Rows from block 2, named by matrix and row number. Each number is 128 + 32 x the weight over its row's rms, rounded and kept within 0 to 255. All counts start at 0. Numbers have three digits each. After the name is the row's rms in percent of the matrix's.
# conv: width-3 conv, dilation 2 (model.blocks.2.conv.weight, 256x256x3), inputs 0-15, a 3 kernel for each
conv.3 100:130144099153084132117079066125193150091125132085172165152174126127116082184159126085150129117146142085145115141134167112138175119121151114155157
conv.4 102:170141137108141179226117083098118140132133142077133116110135141126068130112134124087112140130126147152083131130144128152114117134180125124107138
conv.5 095:176158106119167160111090110174151152059148142088112134109133153193093159109091108195125154181202167105216175185115154118139111104071105099117103
conv.6 096:155175136196127102136179121131124197111067156150094141126124122181123066147140137058118164099163129120123092087123172083147121102120092127111115
conv.7 098:143098150120152116179144160170133148090149130102125079137133082133085147140124124149173129150114156174178167151156152126134192100117143112110211
conv.8 096:122153144135085143144106080098089166159157100144088147117117109154169112106153126198098163155132145159160137144150090160184098145186151139045074
conv.9 101:185112082146129112085162120123103108129189147120078125091115089159064159133139103148173143167146171095187142146107139151162122131125164069127125
conv.10 098:109107138154101145111174107173157105190110129127128097160149101177086112133129138119146105134157106055107221156127147168099140125104135104121142
conv.11 108:126168116150121137095107101107123110109110118178157125101121182134161162123123166114037066171181177163173170117106135212139114070133139101107163
conv.12 098:135201191128170149101155140157033147176173146143162173173117117065135096169135110196156080177098136114071181126087120160113137021226098117155089
conv.13 096:140134105152212121107165120136091122145149119165164158144113104104165166188113111114161127169099117100068146120122129112166113119143133136147112
conv.14 105:089106145138136105100173179130156096152095119058110134166098129174136108113157120150079114107133142139150116160125106130115063166090117140109126
conv.15 100:156128084153130160132100112081166140128111135075138138141110097138132181192142110109146157118114058109090114119177113066116131164146134105130149
conv.16 101:132141116181100056089188148184042127105091101126143117097087120105169095120131094199106134080151124072141108170137113156120076090100124094099187
conv.17 101:135073109110110140070139131117193164124120150119168165119099145090105177119087150126115134089105167136228171125107152117139128165079118089135132
conv.18 105:077177141141084080144110157123151170119136081125098123068132090173157146081166156177082142119181135148130132139115125151123150075133137149094137
conv.19 099:122104135155115108099156113160151139143080169110134155185121120197137166092119183162144132114117128115155143165137028220095104059140149144127075
conv.20 099:141086157096099132142098108113108150089179122159146106140104135106142127127070183138100087076121120096101108097123159151137152111142144146140129
conv.21 097:089104154126180114156082158122210138093086118162100137163072127104060130134122056146172146094106161143060094088134090072104112116088104143137164
conv.22 104:121145124174100164094127135064124102089121107138141133104191143130147148096136120086104138032167110106207107132139135117089125101117170127195130
conv.23 097:133136121131138164118130123120188142118089115110160127118135169120124108124160193134095173106074201162066125114147122161154128101090099140158070
conv.24 102:119099146143136091144127121112075118127051169183166096111121158180205135164116155160116124132126109125213116111123220192092167153047167138129104
conv.25 099:100107124137141111204154129123176105165116111114137170141134130096172148132143090128137120081085154098067164122116151169173094204122127102109150
conv.26 099:212141144178125154113096144089118149218117115079164220107130149096120123128143171189140104097055125149081101149156091133136162093129105053082092
conv.27 096:165099129152146130131089135119148137080166177135135100093152143127096106126123117128128141119143121118081098088180142055167128121158143118128206
conv.28 098:093100099076185114136152172132112133116105112097142094098108184142024103106136159126133153108113193154113159132144122147153109105143122092145139
conv.29 099:136147097100044172113145131110124137148222044127138145163104164158135145107098143033027165108126156135112158101167115136190110151167107089102159
conv.30 104:095122122112187136171111160148129131157139125122079093120158133089094127145204134112153075131022165162131112111116125130146070136182075186141104
conv.31 099:132123159127109122172123161184148085068147139107128158161138184066103063143116155193114110190128091151167107172114152112061117110122138057076117
conv.32 100:099186157143116154105071103134082089100228081097174158142107108085203137120093133056149191165137100106123129125090141136132140134114152080129141
conv.33 098:108146090126131135143081138138126155113173120101105150120125098083083144097106144088134167039164126149115172126098119127092102184126122109134144
conv.34 096:132106161089079145103153169138109129101129128122086085192135084161110141164071146187181090122104163128097101166185108110146127171157133179125101
conv.35 099:137165101161095134195161094120099129161061128200132081091109181150074119167107130144109113154087162177057119100124144137169083118127101111180154
conv.36 103:086166092100174114133134133103085163105172121152156129143110117138192176123104138133162145131134105130120162108114141137066191127022106149104128
conv.37 094:147159119097154149076183150165150133120132112153106130156141125116077099129124134156104143113099141037046134104113144125146115122164108156116089
conv.38 096:071155142058119139128103064155096074141065117099135095089160106185127124117073133161126137185162062149208096173164120171096113072115154105123096
conv.39 101:146135135080097115163107139141161179109086115159105127112111146159048095124074128087137103147106160132105091123110136156142115112133114129133147
conv.40 100:111091138162175174121076140158230136120148152139131126127142122042167103122119103166173095086083109065073099164238150177180084145092119097132113
conv.41 104:097153062107133124163142123086181130087126131126072148137134130129089117128122080115078132109156131155078139100140126163123096120152117174100139
conv.42 101:109148117099085115139144133120093121154139119099081131132128150147102122145102170162151178125128128148130091111128163089158158107114150103139121
conv.43 096:161143132156145121106132102145099129108108165130184129129144084127107109178140147110073137120156161113174148082180107134106140107103106185096098
conv.44 098:150113121141146113142121073102139158141057135103141129137131125089172125131152120144153106075167156182205083104104087167145126173062128136162145
conv.45 101:169077147084140145158104154182183096157137134193170130143191152089115102161147176113167170186202134135195155113116119129132068067007129121101164
conv.46 099:123090086133175153162106149125177088130119182123154122153152170057163110114123153218141098101160130151105139112159140143093129148167157108129118
conv.47 102:151147141241000092127099152152143113068173135136143112094078113157183122133096149182113096083086091083143122090162097116163124157101133151180111
conv.48 099:161093188129145117220126155142175111143099118152070102124115092083140119165072089151125120186181106121168115097151121118222095083143096159117104
conv.49 100:157112188098163133184142173172160074128147163158129081167082153139064091094143134086154167126127149128236080137088128167134135143105173086103147
conv.50 102:115102098156163102148109178138104101075052052120113124112079106133153166186255184165118144098094097108110065088076127114109122126155175144103119
conv.51 102:099139146082107081131148140168070140140090123089177121130224192069077081130106165131092135128148196091112164092080157087114110176093120120168164
conv.52 108:140114097094086159171095096138133111105133135155126151134096156109097143159075127102123119179079058164178075146111139121123170119097177110162126
conv.53 101:134067130081146083127159158210162112071034191171155083111188146148161136164117106126144075145138106124135106131110119112106156089055119125169138
conv.54 101:090065079142155137097133113144069107115127157074125139105158140149083119173116167166212152147111111185119087147113125092172153128204061150084120
conv.55 102:127085154140153108143109080117093121098064117093146128116172058086060137130196121148141113163108094061183090131100094136100082127096126121133147
conv.56 102:111151111129162170109181126099110213136139161127103123147118120116073140141115130132167134136107125104143140147104156123119161150119171092150142
conv.57 100:102151107122089133119192120171107081201096111179171155155134143176156126150113140120146125115108092125152077106120107078198125131108157144141177
conv.58 104:203081119103171137145113104083173111101182137152164153119134163130136111140138169125134096042074139123072102158136102120168144076252091152106186
conv.59 100:120109105073106086136146123088116097153097078135121149132112087074111135143111168078122103103175141153143139068162111176109124115091122159170115
conv.60 097:121113138094107104057111134165169055179146124104187139147103128123083123109156115080189056167114124089085160121112092154119147157069142075165086
conv.61 102:193149165162197101037131091192172073103112164175104105153126153123114158148189111111144156120104083221142104075158145119138128118127155108151108
conv.62 099:124144110137119162123109086128115143082111099106109141208137137152115129192059140192173198095074121121107154056061084152130106101158142143146161
conv.63 103:028105134131164075115098108146177149103163145066073135089124112157203104071107112144100092148119084239193151106151131168086207134125121136120085
conv.64 100:141107120092188083102146134164158090087132195150213138073142143150139137100202105093191092129084161136053137162119133142140100117128148121096102
conv.65 100:130125117141119100094080142062117139143053145131143145127142119162099151132059147120104160137189101123148111072130086107123134171148165095123155
conv.66 100:136166177122119215138108127118165112168115123114149093134108115166134068107123100139089134150106147153106085159117126112139105146095119150113129
conv.67 100:098089125152102122136048150159088152113147114135139161120139107183103107186077162144135096104069137130061055143108098146076168191102109169091129
conv.68 107:149120093205147163130136088174057101137174098173052087078123121116071187132098125158104098084129172074154187133137171113227083109113140137125065
conv.69 101:158122136107117104158148119083155070181125148139099103152129127137023100137133142122138131130114138132130123125163093124126182074123115123101140
conv.70 100:123134148071118141148127097149138109109179102154074133141152075098034137105111185109087175161128078097166147119155136098096174173082142100095115
conv.71 100:196126137120127141132141136057222182106105122166117130111115123177121088108112144094150140131138108096085143122160093145166098169146096177068097
conv.72 099:122103164160155094117114086101115119064124173178102144043165129080197118149134124211138068155125102097173113141142113122157134071150163060131098
conv.73 096:099126112151091120142121153105125132103182168135139119073102103181196135114118153131136120080081126156122199158087155143131115093149074106122063
conv.74 101:125110128119108193081191141109081171131157107126126128128127065131161159130078118119152092127132159065177120112104165110107137079092109150051114
conv.75 098:117106159130170142112095152076171113133133166159112094109108108153192106154106159139136130164120100126135063085129153164173139130155115146145107
conv.76 105:140126151154126123174143120118138118161130129087134180134114114051087100107201142126112166111095114130052089162140132097123091132210154122118141
conv.77 100:127109135000000125146171110172147147143112153164123128066068149103151124091064131042013127091080126127104128162113139118130168136152129146149137
conv.78 104:104098141119141115110106103150079171199188097112135142121155108128110104124110106127167113074144127169109101142115118166082144157140070135093145
conv.79 103:135103135120098057130143123088129123161191038118094097201085104106160176123114101072067131113068175106097128144110143180160109189164111154096181
conv.80 101:143097130076154145173154149214149069125118148144107120128163141129064095131164135102187119116183193136162170165129101139079143103116117150097155
conv.81 095:117129134150193096130083139078114184167106173096125146131100138155161190137082127098068137085126138089129183089129136125120157110137167160060100
conv.82 099:184075083107116144093134144073175119176168124125123126229127172074105185113136135099176141071123137084112092059132151067195124122081156141124176
conv.83 099:141176108197157065108179101157043140165098068146134109109100079115110120104100092154132118070110159141076093148109077133139122135160133109064130
conv.84 099:149121083137121027147146167162173162137151146175194085152154117120137068188094129138141137103120145067175098172138089164104076113129075162125128
conv.85 096:129092127166150150125156186133186127183100132058120172137143107084150122119208124086145112158147110166125138139200162137103170132112126100087156
conv.86 101:088141091127130105080116119131130195140178119114109133101104141138060101142120135077091128152132117131181101147170205112154133098099091143144137
conv.87 102:172091145138165111150108094120105091146021148136143120133076105086139105153121082075194132092129127105133226163150145119111105143046080109113163
conv.88 099:131145094166169105117068150131099165105111155118160181099153099114127113145131108085157095089154140132120243141106141127124131138123080127114139
conv.89 095:161127100128044108124154169086136175122201102109111160109101160102126121097145148180104101111131113122103118121165146119122106136161121106180139
conv.90 099:119142111095168129114100126101115157153083164168135150103127112110113139145127137021116079131161161130098072149167109134157156157116174164205108
conv.91 103:106095132152086157168114194090160146116091071142144100137111121147126116146108140121173127130193116075128149162180126133161112137109131114146107
conv.92 098:158133114133140135171086159180138108116177146148105140061170174116180111054150094130151131143104091142054138148094144141088103147111098154105147
conv.93 101:102127172137192117112122133150087188131135110147113131206109103140041162139180128101106122123109145095225110150123113159085136106123111095179137
conv.94 099:112113153149164115193175137121124088153141135179104139143105122096091155109149166096102131098121101158055163121103109126134176178114127156093123
conv.95 097:194179161106126165150089139077207125082129094172127146130095121160138167130157143164159130117153142118210206135132124150150101188069129129045077
conv.96 103:091116147161093095152181143077187128125144181113164139155064176146113123124127163144171111177166116168169108142177095147135142073053144135098135
conv.97 101:132085155095104077157088149125115169121139139146142131134125127153180088158113154180101157166159128102172111152162150166119085119117097115114076
conv.98 097:072133073133105156082167119163078151074074139083089142152125118117120103125142176120119134133091119076159135098130175061177088111125144104183097
conv.99 104:135150118140171087104139119094047092151249049104141125115156076133141147119239125132130102168140145136100142172159147121124107073137079111129140
conv.100 105:155086134062149165098194164136145099135102107133145158088226099121141192110129135128081166134091113117081123139154114164141116129132132142186152
conv.101 096:190138109106215118133171101154143122031067101103116163157180177083082104170130164120203082153171180150016072120140183159152170140162077173207151
conv.102 094:093117148080154133165122159177114073093132159141137138151120151126103136077087139107098104128099111123113113152114139188142115127161102105125173
conv.103 100:160103146090129158092141095170121115154123110074114111123126156152086180137160101106133147126140112140149167152091133170141156121130155096131173
conv.104 101:103163094149204166092173164136106101109185089114124080107173122107151122077102125163118103122103103124136113165128143149170090096133143171131122
conv.105 098:089138113180119145117091149153147130116118165116186105084164115236110101148108121142167134102100130156105066146141101158120111128120083132128131
conv.106 101:130140111126128104136096138129094105160179091167156118173106195101149179110195171117087158089123130138212160110062155103143127176089111111110137
conv.107 098:150069154116103072110045177136140130088133180149124085152116075080106109084070099080115095120106124050090178158143106164094099055137127157092123
conv.108 098:156081119099166132191178132139133124134195057122114156111138153118144157069203109083085139172120155136103147154145124130142121127146092105102144
conv.109 100:106185128129085130082201105139078141122115137100146138119112164162100175134113110155146108110159114117119140139138132127086102126129143093132148
conv.110 099:117092129191111092089145106130130132139105097097109102151100091117119102167090108146082146154114138109147181096107167085180135158178164149127181
conv.111 099:171123069142084131198180123078147098086086094125142102099104205144157203156111134087145080128123144104097191095107146102152121162102119131151167
conv.112 100:155138084109115102133133104084103119202181193164123102068190159118162129135185101086091131143152128197152118119154134117145140159172105121144146
conv.113 101:135106073134144188130131118162166115110139148179107121184163132108107127129147118131140096107134093131150160076083151132153115155105085165146172
conv.114 100:180140140098112124170115127077152105160159131149087100144131151086170159142141101075137090091169185084151169080146104146098106102158127109123158
conv.115 103:105154121101145088133158118152122130149100164127164046117150128140104080083105147113098127095104187138167174107158127110077181131145136160133181
conv.116 099:154106154090053080096163109165120161123146171104134150163116110072144130137197146103105117166147119224097136124126103141134162107126126135110125
conv.117 095:136100133167164177142112127156086050136052110136152111163150119133105119171191159121155121089090107171097096114091063120137183090160135118140171
conv.118 093:122039115164128117098101174139175111142160172102146121188111165144069201198147111154186120122135139159165186112148175159073134142123175120100171
conv.119 099:136163148139130157122127167153041132142231063099132096199193171117179159152106113155057164168089094115131124164110165134187114122191143138099080
conv.120 101:150075124113164114131073149125149159092189123130135141139100128134122143092131099125158099165031162152108165088159122141134123098183081104109118
conv.121 104:168125185151152096078143119088125169147095131110147126098143114054169139132126138131170134135100108162115154071121142138179132087106108134160165
conv.122 103:107077127139033130108137110146160129158087164141114138193124153091101138124108131153200109146089142074106161105095143126161129193097123126211099
conv.123 100:201142113119108148184195113147147125170128097126152118122100146057073130147158164073091100177206099067223103140095117125116138116179113092176134
conv.124 101:081133144124132154200101114123124147120165094131119144150182102132113151090161127136097105138148118103095175114155131115144109140118138200087125
conv.125 102:136109113138098072169104032118118120111080135140159153105127104134151159137130097097118155136109143108124128145084137128094169184132140154130110
conv.126 097:091171091100115149094112146108104137144184128155097133135121157126168114129146114157048167126190162129155130087123161108152135120138164188131080
conv.127 097:156117162080104093134125131118119115092052125142121158092158090157193195099134106126089126152119113231138113158103103178106131127142127182141140
conv.128 098:096162140051129129105100140076124079081162161103119092133098187174200163098154123094121105160118159123078115135133110156115168150186122180132152
conv.129 102:115123074124067120090143137106133179130119109097138119150171151094168112140120082100135164106122138123127066146129118166100055123129112072088084
conv.130 099:116127140099103165169153207123110108096082118133134075129112160111190130132103140146101109135155107105077070186141139101116116112117216101164120
conv.131 099:121124147131075129173148095084091119137106156121119067160148058133173110135147164135092112091158155167100127121135133163084158181161127193079094
conv.132 097:127135140130055137136127166172116162119132145133148153090169159147109110072163160101076186200144088123143121142124124105152097111085178130151128
conv.133 099:067107120180111142109084121129126156127120140136113140148113156165151131133143137121093164117107115040076146226161194161125134166115076143160120
conv.134 097:116122183154144160073183154117169127125130101185123112118109085152075169169070100154168114113127157168090168120104103076098094034110115115102115
conv.135 104:090169138105111157130173149130112152067137148079131127188054146119101154203090156180124116080150189065149156134109104106091124144102103152122092
conv.136 095:144117118142064062109159109184171151162213087184171151149137070060200141157068075235134064147139130200135199180167151143126117097181149126103123
conv.137 096:152106127108138121141089144104135117150128148105105162144070140160114170104122161085127113072102133070139143076085148103102124127131103131131143
conv.138 098:119093124118103109102064204147167164143074106128139137131094153159126101142107126133087142117145116070080092142165174145095141164159097092143131
conv.139 097:104177173115118088125182136117129072137133164100130168099166183125042177074094111125105060086102124142121137157147141155162119131111103148148116
conv.140 095:157126117123192148117129106114099130116119146151186146149107134163190153131092174182125099080209125143174129118174134157118159129143102168150147
conv.141 101:147114178189101142111103128157126120142103114134114157117151175070176119231113105178141190148125063135199054118103129124192130129136154121148112
conv.142 097:133172128087210160141109132102169145127062097128146133099118131117151133122187102134255112110039132144108129134126125115112118118060092141126098
conv.143 096:109174095126108134100129079095162177162129166145165109119106102069125153169147120100125172163122132168094093140108090141128154161137064100064112
conv.144 096:139094129161119163137120136094117179151065099112105160165065156078133153137110174158113178168128137188141088140127065086145120145113123094146088
conv.145 098:114183130144145110132123031122156120132113131179167189143168216134081150133121150112122134144203219103099057148102108133137109123116170130073151
conv.146 100:129110141172169113135136134112101137114103172119164130072236092149157177129139102173201118116169136162120233086091102138065108105137093111122132
conv.147 105:135091072135108127108163139148122148147117085144137153138143171115114128108129111132101133078141166145088101125137111147184134162138188145150154
conv.148 100:126097117132199102100146171125142149121161101103163094137075171129145125126159168151110124143103113196114112145150126141104082110118123140121159
conv.149 096:077139126088197102102106064119123133107156102087096146128114122102142100167143108136168162132103127153079141129086137184115142119116078106142137
conv.150 102:173153095196083107143132105131133129141063145152150142101190122200137078140142126156112095103147157126149141093086141110128091105097119118127120
conv.151 103:182134099175137142174139120129074125143165172139150154107167129052131102178199110143142172027178137110119109085148162147105167115065118153092095
conv.152 102:121161160134138151115125144192135119167172137075146134164155149084087123153137101168151124108091125141068096121092144088138085054088167127188126
conv.153 108:103122090119134052102160185150118140142082156080115131135089193118121095138161113104140120117134072129105120128147108131153118107116113149113143
conv.154 102:174086123161135117139153104177128102140041098143076145110171130129135164117075097143090081148098116121148100189134111115134175142135118124090132
conv.155 096:126121092015087030145138117145146161093130142187083115140116104093153190046134048107039063147146153180178128147134126142065135138089121139133151
conv.156 097:149087079105171116193192159118138114045092121160085177106071135135111159060158127087115193137177160100152160090106076166093134123066078119135091
conv.157 097:142179133106163117094125127137126086151140124104180113153096153130137130120151140105122117154190165080181085146130174112139128180085133073066061
conv.158 101:146123133112147132141144177160108062100091186127119166098120128171152169131118137114123087105119087158128097201153071096041139135157164095129136
conv.159 100:068086153112130124078146142093151161156135140115132155105096134147110164144132093153148138120088150104122186073130145115203104189128151183136125
conv.160 101:126158102178129112072106100076123147169165129109140130095149086175179191109137134113153159154130036128157120107133137171170169109094112090125095
conv.161 098:140121133142095120128105072118118134123202116139164140071106159162127125104090181146112144102107134096121093176153130141138136138102064149104095
conv.162 101:125141128118166139113108145136137143141159122154126140114128125224076106132136152088144123122091138140103096114135161125219108085188142127157167
conv.163 099:136125165158142116120129134169121139201125140109151142144095109201141152170089145113138119050167134023109170164195103123122141163158150145142133
conv.164 104:137078159158025063045094129168102123076160073085109061209112114136129109144035123159026110106142166164126124066102111125148151126086127140171150
conv.165 101:105153166159110157120131157079064117125161132099118132119108142145147122096120116085176184144105086128119085121096126160178073133097100116096062
conv.166 104:105148160151152119118117065155046120092126182107134115154097053141046103166113140111141135111094160125089137159108116142069211105171113135171128
conv.167 100:148156169121087137110171126146076100157138135171153124204050124132061143134129116158110099099135114121083127111123160085177203150148091093087150
conv.168 106:141081130076141153174066106142113120078048186111153157097156093135121112145102133114157052143101097133089135101174109184090176142168134108138112
conv.169 097:148092117198153144074148116236149099131135180138099141164123089187050121205147126156214108127138139076098113210106119113090110104150108068085141
conv.170 096:173149115068081129114079163124092163130169159162144139117134137148119110079139135163137089101096154127142132190151139186115141126113112063111121
conv.171 103:184198143103099064079118070135108142169124133095109111151187143123117137142151121087120097098127149167122160112131160108142130116143091084120161
conv.172 099:115129123132097219136112111137092170145135117075152114143104169115134100132107150139084218160153121158139063063151147103081110142084088168121052
conv.173 104:157113148094023095150111125118132108106039130110097109103112123164087110092030156193202113118154121110205067104118122075143072131048163082137147
conv.174 097:095121164133135204145035124120155133134125103178151119121112142075100157122110108133138160116133097114169113127095157089151151101135121122149109
conv.175 101:095164128129151122124202133122055149160128096110146098098139155160097093101078140132136124115000137109043161135134153186100123116218094180152105
conv.176 101:134117207176157141193066106149154111073155126094166122159143108044126139189103158121147063093129151128075073149146131126109165125116142188117125
conv.177 103:100102140089044086149136135139203113144191124128111134113075097142121115084112114131111128170126101154110143113175143096120123079124120163147130
conv.178 100:101157124167142157114112133042132143100160147159159114088141120228199106105135197115046119073140111090083143098076134161122107145188107132183129
conv.179 102:110131104151160140046113127149188170183070146141110129103125131110203141184092131080207143087106138079116107136133129156066128154156106130120140
conv.180 099:093113143148108137147129072100109098118171197139191160181155128102158143102118086162145044131076128090192139175130148127103152116133102135190146
conv.181 101:144111133171132162147112093187190099180129095147146070106125126102109156090118086078134152131110098142123097177171139109077120116153134116202115
conv.182 101:118128130139104102122041105126118110098202115131077129138175166118095100141154060147135145122123089126041097140119124103107132081185107145174190
conv.183 097:137107170052076135127156141160101107115072123131106075121140164105122194134119128140121122119175120184096103156115160132138150149114172127024115
conv.184 103:131153163045125119120148135118065131117148102140159155082052150112115205103151138117106136109189137107116155159142138115172145135134148052076107
conv.185 104:120155149068176065113117155162166133106066146067107103102157117114138134154201128107168061195153177148125123136135146094168124153139169113135105
conv.186 103:125117096141122134160057098177102131119146154113145126117125126093093148115128105137250205102119077127149132102128124114108138074045133172095135
conv.187 104:144140107099195110122161108117137097091162135159084159161114113090152203092169084112110168132121140195119119133128127130101115105081171117095088
conv.188 100:118099171138104119119186162120127108159070121126148146186116139123160142111130148143086132115146133157099220086164136135133048129102090102117095
conv.189 098:077148115219176140150110176129171119125165216115189140074125146159106091104124166160081075144133122122123102156121147086126130159141084142113202
conv.190 103:141125141126120155139161121151113099129177097153095117146135123136121097168128106157071120141140128120085159160112131116082124170102116181147125
conv.191 101:122157135170063146159116169138137106111212126139057117135173106128089159139046132138000150159069150176145113125116160132101115133180112114154132
conv.192 099:143142083164224134133165123120101137104121135108143112101161102136131118141095151138149141111058143110086071193169146136145129152198144119125146
conv.193 101:131165147112072175190152168172160124095156129139117147066134108129130156132116198138113127118202094136113084172116101119111146124163075167122129
conv.194 104:163173100180118136127160132136097136168083157116097116153113147152112092161121093100101079118135118086142135206103137143119100154112087094137166
conv.195 099:149163135149145154180154154162126166164090156093117157149130172048119129137172091148215179094175086139101127091165147085109125133104129104074071
conv.196 099:127103100115150122118117094173105142091227133127119166121148198053121129084101136140127162053104079091140169125162138153130159145106144095120139
conv.197 101:099149142109219114110100105126094185077057165049144131196109127118143131121101147165217098135088100066142109113125148151134080117100122138118101
conv.198 097:175118165079156131211111132103134141145128147126175132129080078137148127060185141070182134124119179092174132120115159180141116171067149114117113
conv.199 100:107152096097179160118136057090193136126141159114104045154133157107148145103122125131113105160159099187131101123109137113146100107082065179155129
conv.200 102:090160127158166077148163127166124138054218158071172110140079133135049186145160080107128143160101140247039163124122173125126156087123138171128081
conv.201 101:108155096167116087161140176094090163164201149132137107127118138164117109180163136102071094122146168134119125120138126098099096173155089120157139
conv.202 100:107115150096166133140119136129176177075095083081090125099103189088050101138133162153093118161163082140186124113154103116174086119108124146136121
conv.203 096:103149140095120128184076150181153183174203151102094095185143114089135063143086085089134090118155147129223146128150120100166134179102119156083099
conv.204 097:082091111100188110083081140150179131081181082116094120117112156139145248104198150161147118108150157142087127141188158142145157134088123125143091
conv.205 098:164100134084092112163085096145131129101125112175133186113154135109078152170152123093186151225099109135145156167150163124145133123101116145143122
conv.206 102:112136134072188079145140137114156146206082081151126156161207088147162164077209121102252142091122141133170089146069112133148103098148158167118135
conv.207 098:097130127126160123128111125125156108093081168076082167131140166080075100145102161119147185109173150180118111105092134151117163141095177148125132
conv.208 101:095145164088108165121177147170089148153058175091107141130093139128109097142120192117108120102177147123120148185145215120146105162096136098185092
conv.209 099:125093092181109142148144130143086101168123112085115108161133156120135102183096096154111134115139108085113192151162169113134127122154135084070073
conv.210 100:179138126151133120111180174139094118132125138093137097121066173137150147135127129135123147107093093141089109139093132115186111113114140100162074
conv.211 101:144128115078143135125137141098118131119135135166134122164109142151024088080161178122083116148136047150210036113083147167177104121058194160130116
conv.212 098:092130124118176062123094172126025165081115143113167131143196122211159137158143108182180109096036105140067104118112132149177081165188116141143126
conv.213 099:112093126176084106112137154126084139189134147170184162140095143117125116146108081232164097112111142108126141075131140136153108059120057123152151
conv.214 101:080090170136143172161100139144221105151101142197187144089070165115106172135098108199117083141103097150208165111127138077117150080095194127092106
conv.215 100:145180131150199140083229106161140148075125129122178131111121110157113127144150147076084121111124107204037152145106087115143102083194097149117117
conv.216 099:140129115134089186106216125098170141158078105079108168135126086143106074128140056147140121129159190125112131160151126132132107156117096059123138
conv.217 099:174083095114068129130121137165171079129115103106140155102115148137185095109123174161109144136110124129188095166139103153141114092064130108124079
conv.218 103:076165124103097113180136129145057183150197128098106114109145139140107097075097143107090106090054145091109118130086122162102140114193092159149133
conv.219 100:128149176117138100126141097129166142184198147178133149068154086113138233092096142183101171125110143168124154105112144118152136126131106101139107
conv.220 100:137083143188126125102157128206102144120182179140131134114154144117078107145151092193136128154149151072094153170163104142138075121171089035103102
conv.221 099:085147136156133143099174250137138090180096106183123122181100059084214102112139083141155087111094141121093156099168166147205155110116160109086089
conv.222 099:145111136105146159255152029172146133072146147131150127132088152077085103123116169101106158179056094158121179158190054086102143135135121099126123
conv.223 097:130134108127113148117158131137144130191074163141188116134129078216107006118103142165151119145114161148182120154172153138112172091141071126163090
conv.224 096:110094075123100144146163144147169179165129105136092128160099157105197119142091140113167173113093119157110055119176160154150128153188125071097089
conv.225 105:119140122074081172158151153123176094132053126147160102144113149145143073130112184106105062103191094155195129132166083146192138154109097143126175
conv.226 098:120066165079171148121058133113119087107133150148095193141087165146178181131148124137092121169136102128180150071097076123149131085124135082125119
conv.227 104:148127130094096123087181144118147167097080185109167064155169107137129125125065212114106057170166161148162102125123100116115117115118159129191159
conv.228 099:105089144088101081164142200106122158125141172095166143093094169164123123055129129093171095133155127143083089174162181086119131072147145108136157
conv.229 100:150122111161104143090095085117125140098186143097107105179119187174096116131058111136036105136163124131051130116113132135146175153143142174157158
conv.230 100:125106150104157118172081114112147175119157097124127141097062152085164059148198140124132155152135090134063096108098131180137146137175099125104124
conv.231 098:122104088187079035122188116095111132041197201152129125140135164106158147154079122150079043161085170140108117130111151097100123094132158126167162
conv.232 097:082169161101185199124186129135092079127208139129175126115155117122136163117095160166121168108188135124134078128121159099100145161140166123138099
conv.233 099:187098101147077159149133180163139125139187110156132164143088121121122184113091142160067197085144100122111104129137136172106134146125115122134158
conv.234 101:127110197172127158132090166171118071197145150123062078108127173116150064177139124081127145128140127105181121114153143157099118163147156112127083
conv.235 101:146092099096134180140163112105140127167093125133078133105181154089174119128171132107083131152106136161120055126075116108147133076081075159089142
conv.236 101:147118120100109141103176196156129092137126151121159096139156095128128030134141159134152124140138137137146115142139153144156143136144160105119058
conv.237 097:107087141173140139102121118156121101146204141109168128109095117085070108128206140165080117124129117161167114111115108129131136142123172128115064
conv.238 100:111117122061039198111122123122123135130101126103115146099146109186179109077097133101067098137147154168062122141104114173166152125199066126157157
conv.239 100:134091132107165132119107130124110141103152255142135124144156137096062142136125158129070082114127137126102108169136123137116167140126162096152113
conv.240 095:152159109133122088135117125138091132137064076140125125130112099111063121174189069171117179140101091121159115163103153158135147122068126165151157
conv.241 098:151089152095100114143102138123146119102192114169115131101182101112175091097152113131098130188158140117143137086149154063108168101143156180146095
conv.242 102:116111087115095132143126111094130122152116105133110128116143156151173148115096134144133151125137134096133081154147084141119084147095109124099066
conv.243 108:103169092104159129149149174081130138110152154127145129075199086070099102102127110143110168121095136095117120150128111106145157102174086095191126
conv.244 100:107119198161104134073152137070105164122093085047089143114133086091076088148107133134173108142095102133081176120190092116087102143159091152177115
conv.245 101:142130189092123165047096127168090081183099134130156109101118155184139135096079194108124124093166097161071155142155145134119122048131165142128095
conv.246 105:108115150097137089167130154140124111082106057135141182118148118058128110101068084101154136146166140180138132169081140171152129139093135133134115
conv.247 101:145134122055088201078104145124082150146086101080149100137108120115128123134091163094136165107212076095255110189114121116200144129119129115125107
conv.248 101:146136145086134148137139173000077134142144170102125133124142138161088095130150146156141131119179117180091130086133136171148083203159121168119082
conv.249 104:079128143198106104071161093097037189134102100119109102133093141140159201146149106181110132046131131090095129196126162159155128117230155201143105
conv.250 101:160088107132136114151145138106144148196052113115104124140110101161126121170073165096089149161121151120143243149149107165137167177107137132154106
conv.251 095:180100117129165139152081138124147142119102114117114112086146135084207073096087092139131118131146146159185177142126178134135027079083167159098093
conv.252 102:177120117163154118123136162114135134084090122158157101096224116113091112223142115158196128135111137109193118124098134140097120157058100108128140